A small sound classifier, trained from scratch.
Data: trained on acted Russian speech (Dusha), 26041 training examples, 149.4 epochs.
Rows from block 9 of a small sound classifier, named by matrix and row number. Rows with one number within an expert belong to one neuron, the router's apart. Each number is 128 + 32 x the weight over its row's rms, rounded and kept within 0 to 255. All counts start at 0. Numbers have three digits each.
After each expert's rows are labels from the 100 clips, of 14848, where the router gives the expert most weight on average: "top examples" is what is common among them; "loudest band" is the band of the loudest frequency at the time of the peak. Only what is clearly more common there than usual is listed. The data: acted Russian speech (Dusha). In brackets: how many of the 100.
# router: router (model.blocks.9.mlp.router.weight, 32x160, trained with AdamW), inputs 54-107
# gate: expert gate (model.blocks.9.mlp.gate, 32x160x160), inputs 54-107
# up: expert up (model.blocks.9.mlp.up, 32x160x160), inputs 54-107
# down: expert down (model.blocks.9.mlp.down, 32x160x160, transposed), outputs 54-107

# expert 12
router.12:137180094156050190126159106144200122127119134112140105116141155124087109141146036108116161129094146143142116137145108131116128151165124145145170164162094081110142
gate.0:111082113091130139101095059102115100165095126133110122130081089134168128114109139116152110179098117085117128118131117065124122071199125057087119197125132114124149
up.0:132152137187115086128128094136103099102153123130197114113102164111095093136152076208068188153177101121149144176078180191153141106169140118190080130102105139117126
down.0:098146122131140148112103130138181163134149145136115096147155103110158193057079155128137132089089179069123111118174162144062068088101084177105086198129102142121100
gate.1:127143109190119115131147143092141145111101133078128154157096158092082065162158086126154152125132128124046056190163125125162181057123099140128106167115104143091097
up.1:121142112196115121124141146121128133128132129103129152147092174093090063147173083119151173126105121092051065209151119124147175067140109122138136133111121115105106
down.1:114152141128125136133150127127132129113125085172102095156103176133144128076088194155160141156147143131129145129113148148127101122098132102121182141134152200119180
gate.2:060109170101086078176152187148133138137107126165119136143204161145131150113135117140153116168136112109105148207131073062213142207129136101098127125104128116108189
up.2:057111156123093080167166173112123143153111126140109154140194166130149159117132124137139102178119097097100148204130094075203146215126143108104139098110140112101187
down.2:102168155172127137148157165096112166183085091130050159144092107085117128103170180187099119188123188160135149176178150068096179128147059166158116129142184150151122
gate.3:095158098118165136047098140120102154096143174107135132106140193104134168085113141120214169114095129172132119112106161104104108130086113066178172129127134148099146
up.3:185110121129123129213153119116144118146060137106121099173137116156168094216149155140067124143111110117088172157125033164137151116122161144069062105141144125109115
down.3:098160120148188098131110126054096157096068142125143072137109133180127137191187140159141140085149086182133102106144128138131169143162155147109120135135127154165180
gate.4:133144149099166140120110131131109140103118076135122095132175146106148119150165147107122105177128137136138191117140169160098064132122125095153076065108067159130145
up.4:104088062163069085104122109135155102206183182091109142144150144113152115146171115133108098123084111186141110162080192143132141118180148141132159143097123116098098
down.4:155138122115171115131083253178108176105115066125152087140199188107111159097151178158088124126102129153100143148136154120146117139133078123117099049154137145123184
gate.5:131157187116102056139148164131114071136166172197162052171136160161064112157089136097185106058155159124151128090154175152121113117079119174092177164129093115129120
up.5:122133117186167169128128045115119154137121094175126147054121090079166079168112148194111132181111090163140143148167100156114074099137081107147077121139150157178181
down.5:144103108140130089161181126143147135194182150099161094131120141098155138170185135163099136128144112156142138159106132160150140175174045103109128121084199135156151
gate.6:131155104141161158155190098076117128142149118100200137167149119153126093110193112104156135125129116180171101102130144146135144151150136170148111095184120187188140
up.6:091122148167130087099132163188130134092085141139064095111170111098141146181106126130094125156146127084076114145144133109153119142117133061130111138065146097059111
down.6:132168112150176120102103140150147088073171172110103133089109122116145162152159106128149166171150181186177122102148186107151139164153118131166098152113149149082139
gate.7:156119212145139133148102111170138155097109148080164155101108129113135121183089107111117124092075092126072139103074166167106165185155145133103118178145134105108158
up.7:140125181145135148152083078178138131134137113073136155101084122120085104142134114116084142070108100150067169066094132180096162154114155133118124164116102132129159
down.7:123031131079119124114086097124126166181134150049154109129088153078120120104127136140100137069125145053118116171055150111119105102115182174199138186106080114163050
top examples: emotion: sad (88)
loudest band: 4000 to 8000 Hz (27)

# expert 23
router.23:097132121107203123102154088170149181142145100115145129064077138069132150115161136124124170129163156095083108148077135140042126124136100162119132109124153139143149
gate.0:164091123094130095068152126102120129183122194101155143127098129166071091097168112151148158094172100128168064096098146127186106128067157128106085162137103089141065
up.0:162103146133118131150162056129165144157163149136067077119096118104129096134153184137126104163091126127127124172099176158178045102123140141084155157128133077089078
down.0:155141131143128122120115069096110183087120136170085090137108119144100146107177052097150096095092157124124096143138141184143101143102094098098146136171141073131170
gate.1:164054175119175104113075141098138176134131155127168117139101142122104106110151138156141165128121084127150033134063071131147107188105106141143160161171114119127096
up.1:131059178144154100110070154110148209140133157124170135163114146150098101093155158150151171145117095132136056130069068144151132167125093147143157174220116108122089
down.1:153184031105110098115136173109129112113166095128107182157140138108168114196122142116169155118129197110112123104132142151119114116135091165160118117153116142120163
gate.2:141060112155141115176142055121168131162099102121120111083162138125102095155120123210105105093116134139100110110122125135130074103183117128140140114124067128069147
up.2:155114086078115148104127051088161145126129144121190084221084168170123155114121120133044077155140107102102121084105125137076123147103145097088162114131141083127208
down.2:112097203156095125122121154107131151099080128156132167051181095099143158172145103148220137144144121100181105105139132136101121153116152199105108159131170090149121
gate.3:133083161093115150140108162112164150141168121063177100153118080186141165144156115116081117174122152129072066131076153127093082131095094112103144197130140100172147
up.3:119120102168138123137172160152097102124154134141134168143109120166108102138126120159169132109093170152140153190208053174134134132108126099139107060165089109099156
down.3:127160143120105114100123101112136165185133140099129150204206114075123162056137153153152091126148149126172133150110163094018153100088095178121101172133126071132093
gate.4:152140115100123095092168137103138156173118121102098170127149143113119128117137148132116164152097134081167119139099175079084075196156151113121130128086101171146103
up.4:118115125097104125106136108133123179150091151140114163123177143142117121124155158141102152134098119070172110167113166059101045204158157079101139126119118156143142
down.4:139115086103173168118122119147098083115139080128160159085135171111160166145077148138129080156108186075107138158132142188097115167078124086132108142116115026153177
gate.5:157150174118109105122183097125105131088160174139118134167104077152112150085170154051163193073096127108137057188192134133139156127127143146153143173135094216130127
up.5:114086100174135134133088130108100127152095113095110142100100162103130138124116119170125120148122119137143156113077134142129079119144103162148140069130160074168139
down.5:122107126127201120104131111093151099152102135152102144165128156122124140173119140123177166180146113122181108140118105129130114162133098153179083145144110198138138
gate.6:189087103122188170151121167159164091106104104093112146157163082117142150156161117109144155098138190167116123148101104137086112118163156158110183167133096078181097
up.6:194140090104120189126106126129135175121171151148133107084129079122229115135131111113153152064177169176141094152089117111082134093108157130127189176123109075144073
down.6:073140099118105126127122153179159095103121096139132177127121127094134185120063151141122163103105098090170129133120157078169186144107170126155108151061173149116094
gate.7:084157102165194117233146111100161119123135073140184103157099159094084139145111116178105189118169101183132149116168096128142136154130170138093084115167155042105159
up.7:141112133092118120124082101130107111131121171056165110157146132137208124071151162083157100165102167069153157108099136155143148108086078104173164139095185116128084
down.7:102137108096169124137125111086089126121174133143160128122127162133104204101103204096119080068103124098179102150097199159129137136157110143118054165193099090133089
top examples: emotion: angry (96)
loudest band: 500 to 1000 Hz (30); 4000 to 8000 Hz (28)

# expert 27
router.27:113134132139122046116201137084096126105113142158095065115094085132129090105115110167140153159133130154154149141138123161130105090087091053107100099145055174123122
gate.0:082097131108119145072141145086141093097141090135119132103064121114108109130181107107113131082138088122108113119158094103164128121110134130150135112126092091162167
up.0:100099156118193081150137089167112085172176143141051110086122091170197130096133144124167165191129167162131154112129112113105109117140144131127095127138099112177037
down.0:108100137123129156129120181171182136154145112081139139171092120099051134135092172136160160085181101154183065107117140109136116135122117108171055106087120126115123
gate.1:138134072162111082126130160093103145080093140136160156152108117124186087119144158141194138141083109162109103137103122149149091147095094104088179155140128083086147
up.1:152103083126147103099169124108099137047076127125143130154107098164137114162126193141139157087080133138109079146106086181156122189055079153089187124101154087063100
down.1:060071127163116131076136135156118154117111159131115145153149158186126092140116094115099157174163124111114055097149088141130132107152053145146126200099154076175117
gate.2:120113094092139077235132155134128173100153187096121104154100079169166114105134127158156137136108084072093148037119100171135108181087106166134116169139125099147110
up.2:151168091075191073169099079110129159128128202107146099092153088188130096115158166182147056158156092124155113114138145100151138202120162131065151156141169123108136
down.2:091104118184056103121145104137137117124118120165076208139131157091201194089155088117091085148145143163188145153088171121141146097177141110107115112148135125189122
gate.3:084095127114156179130118108121090071112173142109067152150083134137132111160118081087161111106145160149119172172093082078117175045126075128165121146177145133061091
up.3:114147120081134137098105112098097106152131112184147096065130092160119090100072134125084082122152152162122103138124156093138089100140091148175123147148106132080138
down.3:196128163135124144103119147125143185121168088095102149107128120125174163151105165111144144080109091087189145099082102099080131163133184130164149099155109082159115
gate.4:111089132125036120156114132177130128084106124097119086165197176177151137125099157122102129092141095084130156056153117131142153107098133169156133136178151085132177
up.4:164159115123189097101158129078128119164140125168133166099049077106115129092144099170132111144128167158145126198109186100099122153117126097142143150072103133101088
down.4:102124118098079121080166136101149124124148101153103163112129168103146057097071109137140130185090126121055086072159125110104078113157104108159106175146108117100184
gate.5:122118167146183118171097099175147122115118099093139108159099139154105127095098155114124181108093128097130110169142186064148039171088169165117147155159129098111125
up.5:168140143140143125091152059185142114193143146166153123149092146147183130102119113165066081118132144140129170150106069161179131168129116107119137141112132151145121
down.5:138075097111144163100115149107130144153176072088105127079157194098130140178135118156198110108098152128127125156156158146153051167116120081155160118136096194126199
gate.6:111126120126129120136158123147145120086134088116169158055147190104203116117101146199144250116101145122115137152176144135157120053147139079204129154090138129116113
up.6:122161129126146100093165142201124066094089138127118192121148134154160112105087120107085139128090159134194104150221158103168124069117082147105132134082077080104142
down.6:193086094114109163093106149146128088113101120134091128112144110118162127127166136130094109141077088178076085133091188121145196134118134137111139085076127100131141
gate.7:065141098114135089113068164098097092104151124110105095152188125201095162124112156077094124089095112134103116109129100137192118087133107132166187131132113121145106
up.7:133163111106091156120122115151169115114099076097119123132098089069102085103128123198086111170138160116134174133114166114086095088122138167165077132055074051136136
down.7:110130114113125077116065169109060061131143096109151115167132093142143075156057139125101089107135153152127092153075151093155157125108159122125137131064154142119068
top examples: emotion: angry (86)
loudest band: 500 to 1000 Hz (35)

# expert 21
router.21:149164125111093085186123123134120120155153089120106116069123192140104123150152079114079108177142142058093120115154109121088093055127128105101103127111087102176096
gate.0:136130118150148099181155154164183172092099130134176112108100169155137143146155153061107158104090087108133105061132094149146113115062116137179152112131157094063142
up.0:140116126077110170060093108088106071152131115084078143158160100121124103102059119181168067131149138128108158182127139097099155143166120122096112145118077157209111
down.0:095122135133080098180179065056182134114119089130145114128107084080162139091114177117087106139144099157128109098152130099166113138176121132105133145128100147129146
gate.1:109093115170144116135122180128141113143113115140100106152173141144138185181136179132177157185126134171115080149125186110138146109111060123147124141158133115116161
up.1:131125093098163147078141089121133123168127167190114191098097131137070098116149085154116115120129128102111155114117103117108145155135110131101095152094118159109120
down.1:098141160116157122139100167103165101159140025089082084079142112152117143186135099109137153165127162189068133092105131109146121102142099137147137113087096125147146
gate.2:200128120143135163138140126059108101148139081127123131178187154130179145156180106069195108151104101122101113049183180180145094132146129158128135133092100112084113
up.2:111145148080193148126136103148140185135076162125107142158126139147151207112043116193143096107137108121171127169092088122113121160140143116141121094146194128147080
down.2:093124113084114142033095145145062179145184124149156077131070171126169088146116102160118091124111099144137100138090181104166102144130139140134185143117171116061125
gate.3:104142140166045167118109154154079157145056118132136146091139115175136064125175202116167114162100183102069115096132161165067155144148080094174160101140164138062099
up.3:143145092074217131159137074069157132105201144133145120188145155088121173122081089139100121113162079159164147160154101124156106091117177185073100164104107126141163
down.3:155159133187110091050088175179151097118165141070112133148175106088113122175138135149114136111164136143153088164106138190119068092132119187125078086138113111154126
gate.4:145109141085092150140165101115122141166138176139124127147135171146114113112104133143094069072064107078189131103163042119086083109151112107124149134153108082117117
up.4:123151128144144112103119103174099168199113122110192129154142116102238117153233081097215181120141170185121102181105172123162159188103159114126155145123139172137104
down.4:096106154088137115091142135119189140084123121147153189104127157119078154075083137150128072071164145113144115095166136080129115065107071101052133146175180131160176
gate.5:128103133121089117109110105076143149121170164187132092126100124093052130161117125200133119166116136156111113134147108121101129102162165152132140141119108129112133
up.5:160167133097209093154156101062155170108177152148150101127140156061140130122161162084131131119176126181138096130143101169110174151114110108124130071163173129158117
down.5:107100162096126120086138123178139149111084136094155158119123132190073101153061135146199135078158146152145102114167128118176107120164172176113156104103136129177150
gate.6:134148116157109144189140116155157161141157140112090132144123117102057125104148125155174130181097127115134189142121155169114101121143149145071164146142098113163140
up.6:134118114082170097131104128136114133092072087141138121141125124153175124129104141093089122048135113092119092123124124105162130120090139128161080108131181144109145
down.6:122147096091149117124086112151060124139124187156172098156143119184158130096162110079158086066136157132185108147161145117125188126127123140117114050069106148124131
gate.7:156110075119146193133145212149103150098090126124169116113140165085101141118110128091093118165097112147143147163153117142178152152127142106106059159129140099132149
up.7:128141140120132109160131122149153160119087064121075135118110140145141118157118100131105074118077137144096072094117131110144153039133167138142150138084179177103125
down.7:168159119144186137109191120133100101172155132114115205134193218117145143176148133163152089123144095155123178184133141154108094170112132098111125135164124174105178
top examples: emotion: sad (83)
loudest band: 4000 to 8000 Hz (59)

# expert 9
router.9:110133093174145178137105144195136100153143039092110101140129157123141156130079124149079146144129060134172117146105144090098110082130117153096141154154065101138112
gate.0:111173126089153166125131143162073170163140088147083120143113194141145119105144116115120126138122116164151125044164141121075150127104080137134110212116081155093105
up.0:125181169115132152142102121149109149099093149174104111117066140113125156156117098114088050147101184157103075059178140065110128085105104119084115176116097112140177
down.0:176115097134136098116131138131124108215093091059114132105134131195108149077120144114129141083121096143128150134168168142144123222126169179189155120119156076096158
gate.1:172127105140107142107137114119153092128172094127047108137146076122171145101161071161091116200107089096145197128104082176098119078116147158099085092094144126231143
up.1:131124131090089117145104145190134156103090147151168130138089176167085119147098140066163155115182169168120054118140171079092141147120131092137174130153105181073106
down.1:134157071108174152097080125068070163084079137189168148080079096127146130116135107122129127153155123112121139102087092143106138178057082161171081147105155103117129
gate.2:116164173144192100119106105106163090128121142132144117113135138125170192141098122147098127138081133146137147158098068149138143131119170134112130108100122100130170
up.2:151082096151067117105067112092111121099125167150083163146152106147056107129160102107133130083152113081146141061131145129154128140123050093123132159126130102112102
down.2:095128143133100153105137095154176115136104024099105080129188138127129167179122142147163116140092095110150084136101109133095135163067134147111173123106119139159148
gate.3:101116088168130067136130070137122139168125139094143159093203151044183136070170093111134105100164129149113165106164096085054132158081095115093128160126110178131175
up.3:090125159127114074130152103122070101135149191091136106109121173116137151083138098102117161203153186119115151091124117160125153127115149184126098201160141149167197
down.3:111138168169089155125178148104136084085131137100124174162084095149127136115089096169138124091104128097135158109161073128096108079132071106143137114161146160125147
gate.4:132072098124134113126096137097097153148128159125144097135094146130160153122102111146149124146154155113098164123112152110115214127096156111116112119103086159105197
up.4:181143141097155094147149151081075203055083187158137120084146164094103118089103113139156066139173189079122102134105107094122148153140146141076161120092098164158143
down.4:134138194178135121185148144086141111133148131203098120162117156100138152141141112106048114158140098137104150150088136170172024108135132165133144149104097138169158
gate.5:098103120136167132203186245107113157148101172131158092118161103157111161189104088134175126083202183118116171129108140101089157111082132126058131148181154116084099
up.5:136139128111075116054051052159134105106147080105081153127112135099114075041141144131105144174036064140151110109107118141179104130152089126180128084089095139163151
down.5:137150157108125137139162158158157137125146144092123118073096144142126132167100111133135182159076184148187140127110156176090145162148145123157140097166111121162153
gate.6:084194079085083166083141158161134131146110046097153145105118142126116180163111133093159121135114112127128124110175130108109151145111151163093138122125133149116100
up.6:093103117190153114050161126173128111147138116155122151109160123180136108144090115078125110200110116134178120106125148153140133173073131139118144131113186088125118
down.6:100105142162116117165151141119132130086154165155122050083129123160147089155184168093176088208136120109156124166158128178152174172143132103140090150144123064196190
gate.7:127143099132118111067134082156126091118157099119091116151154127123148176101107144057138147156147202134153064068130121173082084108100104118156135122115128155175115
up.7:120105142158073125123184117159148107085151075131125114198126126130110089103134118138150080180179106079145134119155150121083136132201128118159081160143129056074061
down.7:107122094029151151080104136092088116209142122186124176040107128157124162161162093133132133154163097119100119094121161136178098083100109109117170120084125146145046
top examples: emotion: angry (94)
loudest band: 250 to 500 Hz (43); 500 to 1000 Hz (27)

# expert 14
router.14:212162112124083191056156120080166108179108098146142143160165137078086149168115086119162145167126149162157118120139137171160149098122096155141120162177145146126131
gate.0:047132122200183137130207128150135116125193139121078157126175102168078118091105178148162126127080130189149108097120060136156133081102092091104121139074118113121144
up.0:067088155153200113134125200123133072078186142143131147096156099135117134110138123173087159136123154184156116095169182105102123097200129146110160123139078129102133
down.0:091154112131161171133175128138152174140067153098130144173171120113158123107152124127178129150106068125087134184130097134178176125126130144209192149165120127189161
gate.1:135098142101193122185178112106164127051126180112104212131126096116115143143076143129137121170119144131155074145191095180182115144118132146147128170142093079123171
up.1:118177098156094108065086162152092160190133075150148049130133149145122130113172132139138125093145106133120173122057156112073128102143105084118135084100191158129097
down.1:181128146170141117156101117188124109102190105122119125156144156080171097177085121155148145122140094084105121123174123138173101117147135095112118146150167121072155
gate.2:163087181117129139075112121147122167121116160125152137184097112139139131144209118161121171145148151089103129151112136176120134176096081125089069101112120164092130
up.2:130127209182096180111144115131114141096077152083127116100053124113174118054110127114101153127164095100178119130076092128151116125104082149091061134215119113148091
down.2:122109088153144155090206132115103106100144080124119170124169157101133139140143134136175148155133173166195144117083147112125152064098092141100148131111106104105123
gate.3:079093144099171122208104161102121110154161215121160048184136119155140144140132088088131083150132156164068113131131136207062126088102138110075139165107143150139119
up.3:095101161094111109168119078143094109166136201112156076151122088131104105158144083131169052161128177151084113149127168135085101085071129125084151167117140098138070
down.3:151131114153133122112156065139153138075122088156075109109117097137145099156114093153175132126076129116143126116153116112166111172159080158111105072100111127092144
gate.4:113125112115152126134117121144137125119132095100095121203115081143149144172122070126102115151094123141179181192207165130150099128147182076163105122124068127153139
up.4:163114135149082068118127144162107126120174110108068074114128190128103142125138108126149106195116066153074128072154143156098171022174121128091190185118094102160106
down.4:118082172173114170146156151110140102065122120088143150119089129145172126162097123103122137151110121153106068067130124186159162094130179108092147078120103146088150
gate.5:110150121146095080122189185080128094140155111115089165098125155049198091119090144104160153086164138083151126131142131125115110139119107052100137110092146121126079
up.5:095163108135122123140126136091086082141137125137127094094102164095158080141102122111148145105157096096126077135110087047086165093170101136152132116090135138160098
down.5:142121183139137120155152177112115119183140112132104114150184166177163079140082117094116147177137140151187120118137135175157165049139126088141145128117115129110123
gate.6:094151114123159184213075087096128094081104146096123132139100149088095137085181129153150115129116171125085150068099101119155122188180152127117181190130097081094121
up.6:144103095164125104038171122166124115166086116135146191099121130133140125190132134122107156087092165203070104169062139128131160066140113116193162108125115126135086
down.6:129127168088173130129132120109187175154146148148113080190114115142098131093112147133162127165104114117144138149212124095111087202089116122134055122115159105140128
gate.7:104133167145133148139137117125180117137104159190146121106101135165123151082120085109174128199127109140177167132166177107149150087112086133124116149165064195110108
up.7:057157129154142112126143137125196179170110153163145052134111131168128179140102110090146150182130169137132154128142152123114155121120101180123181096190092154138083
down.7:095130130126111156135128094122176136131102137164088160182174158142151186091074141151063125117092104133094151145143117153110089114120156138130138122098081102130118
top examples: emotion: angry (91)
loudest band: 500 to 1000 Hz (30)

# expert 5
router.5:135118162079174114090131125183081112155094172160150105101173104163132147119117187133114096193173114197125128189060188134128122150104146153092141067143125130171128
gate.0:157093117099177146119090125083124107071162140167156114065114103086149115125128130124172185179102124058161112122103103082129140093149164149148057078106133060068108
up.0:129075122139110146165089153157145144104147099150150130137074117129138090149121165120174131166161088127094090147121134143126081129140091175088112103125162223132108
down.0:125156094117110130124115077111131068113074134127085121113124085094197088146104144144116136146135137100164099147146156026134123078143086130135095145098133125168153
gate.1:184089130069124130103075097095104082111112156125171124162112127107153143124133187187198129109077101111089084163135163128057125147126104148181115206162078167177168
up.1:156147090097063135077105075098104191164097190139168115184175057162063120137175176139174183127081109163127119102208135145153134137113136143201117110149132080164152
down.1:157130095120188100097092120151097108135095160096098128131146088125104113142110128123117147071139115180061146135127170183119128108138130222123136202150099124129159
gate.2:194080115118097121078141131165141091195086127085146125111137174123102124128111094129130133140137147174175070154143161116196108091097114046119109074080126109097146
up.2:162095124141118111095170117098127080122063123098157079107135182104092132097111145124089136146118147167201121171131144149183135134082073084127144123157145068128151
down.2:110098095053116125148156088131111120103139133138135126139153127120132121138158132139204060160147128125172180128144152135114082165112128143162145108145100100108154
gate.3:167103096121103146179071120133131146174165101158075150131110124112146155148176134185105139126117182120145152190170136117140104102098095130149100128172121118123180
up.3:158068135128161112126082122093125128099081137177140110108111172129186105141177197163124204167064157110118081103111145127141075097120165108067103086174176170119171
down.3:179153081073164050154142114131179121152141100184111078140145074146154117124179176119064145123118124071111166132130161081113144159134164072202144131119172147182132
gate.4:056152160103096127099149070133207087106146150139082153124075149180172080137150148172170122127150175131191071152147161097157057179142157147125126141127110148116134
up.4:134079120163094163131066100142059099152130136129186092103184143131109077143175131078106122167127090153079104119121149106120117152117091126164134148144122093150200
down.4:196135156093130152164072197121177120118128146102146114128110063078151090119105123081150163077080133182089119114126075105104158102146147136081134152080103094079121
gate.5:140103134137188112150132165151185166090176087075132175085131112162123051108092123148137152128111132187135181141176041106140137146134137062085144108116099100116143
up.5:107125144143122118106121180078163186126104112177121125170240163101104156168114142133181117115093109106135112152142120121090111113113121099155131173138138162105064
down.5:158096151099184110053113135155119091107239087124117123142127107124151057124155116129133122093131109106054136118070106162106076104066138149162157136146124148154154
gate.6:110156196198114104062152115133137157130154131098142124146159164113091151098162149120145148117074125114147130100100204134136130145152068092186149217091069135139163
up.6:182146188136174070079156137190139100154113104056097153125125149113097152076149119090170121169133076170155122084131166081162111071160114151217093185050116125167182
down.6:131135116169108147214154151119099152139148065162124136140154147147123136068124127170134076079080128133168106129100157139113125201140136146178171118069135179118101
gate.7:135129133065162144109106096164118107155076085129091138155138144137106118169124160105172120178087121099197120177077106065105100137136123138128103132116128171103120
up.7:084115118101111132166176109108110126101092130136133120143140150185155108151145075135130099144076117175140173145134147082124137129070146165168125102139128094115113
down.7:137115114093121109220099174121113156159106128157196125150161084147139139095143130139116104117114133118135096099151130125126088103141161140170141095118171092137106
top examples: emotion: angry (87)
loudest band: 250 to 500 Hz (44)

# expert 3
router.3:118101172115143127132083197121125206115114117064153130128094112133080163143117165088162151171145167093157139126162163101179120122142098136091116145125166095120116
gate.0:107165132102126055090126130111142149118109117114143142115126173089107132136047113100139118174160150123121101158108087156098087116138146109109133155139132113078108
up.0:143168130112124141135102107156161097148136128152156123150149126188131123150101066135116124118169125124109123128123130108090123165139131086088108129224120150149104
down.0:131133156139156147117083102163127124115144118076160133160118174173168093099191153187138154131146075113170105173039089067119119155104117148126152138132161154175096
gate.1:124168137109091098146139071157169150105102125164085134076151087104140122124173107109111191100098125057098146102182061062092116083119090152203107094151174197120112
up.1:156132115108118140147145151132138119146138116075132091118151138145086083101128121100175171064092124124069169087155065126091135074104099135199127101147151168111063
down.1:095118158127142126189086150177206159110185113167134132161081178103140111086171112180055117147150160157126080133133171141033155125154106128113135137188188135142058
gate.2:097129183090090144103151184171146106138117121098140105099144109158115156101113126135117179161132129109149117129203149125102129094174087104126125161141140099154079
up.2:124095093166171121130127056125124108134159144133104134160127153067125079138138137125187051075108119126127115103076098103155114153063210130101120110141112159101159
down.2:142116153093145126070145141192184132121132117088156084047134140137138160093103135133114169104064104082089084138160108160159175122146080171187080146115117128077118
gate.3:157106138096143125163174152139171188117166149174161124067099172083100137140087168120094141089153168137075167127114093116132097187168084097146139120117149102124119
up.3:157103156119177148167190115143173173116128111087123152093127169076135135124094172196086131108178102124102132146139138111114180154175123072169140086170125124173139
down.3:114099160117124097159143144186189097162142079102103112107108135086117135129141054164122101053078135140092121098147141082183187089076132128130138138139109151131066
gate.4:117146091106163148092151107118111121117130138113080102157146102176113149126145120068153233136137160136149097142123164081111147082118132131157141141086179135135126
up.4:115142153125132134165088142118141180111100145179179108084133148076171136119114123187106019130137118093095108094165104151109122150122089157159087095166114082133127
down.4:159112136143103117164130115201169081143050208161132120131131122077139096112140131077136158103125174167083065115120129131102212201144133084160125125134165072172077
gate.5:097121098150171128076116098133131183123150111131116135120094082105131150099154094136093068138116165177135156083101162169202107153126177078152161084112066092103114
up.5:125125126159127128131115149123105170047132085129107143119095164046109094180127139069166194139128135138133134095169087140136089147115152109125144107121139159114134
down.5:131188142160149135167150063098031123164075149157104150136129127127155071143095138101137143078081149091165089143085083071142092131153140115171158118110065109103071
gate.6:172123168112047137150100142148082098129078179163143082180132156126105117091113105086167139140158083119088113112119158096136101184057189155116118101127139132086116
up.6:141132149085062139129100136132112090130106166147136079162125134150107115104118132111179139149210097122106154106155176069139078164089248169120137104147140084127100
down.6:050170163153181136174120152096172114160167130163149120186122101131073116129158161097074130169195114106171156154153097092129141120142144154123167120121124132163151
gate.7:091143115095135115144129083094116129145122102083114065155184104076148131127133203139085089113157137060115125138143105152178167077064098196112140116132048121089089
up.7:164123141137102150106141141149102201131132133159113146126067155183200138163122122097142084133079197154054107142116113090077146182186126048188149097127149178153162
down.7:084111154125168073123087120109102178141099081104123162106155093112144180093147090118106146136110180060098088085130152101148186153083121127170123169111065095117086
top examples: emotion: angry (78)
loudest band: 250 to 500 Hz (40); 500 to 1000 Hz (30)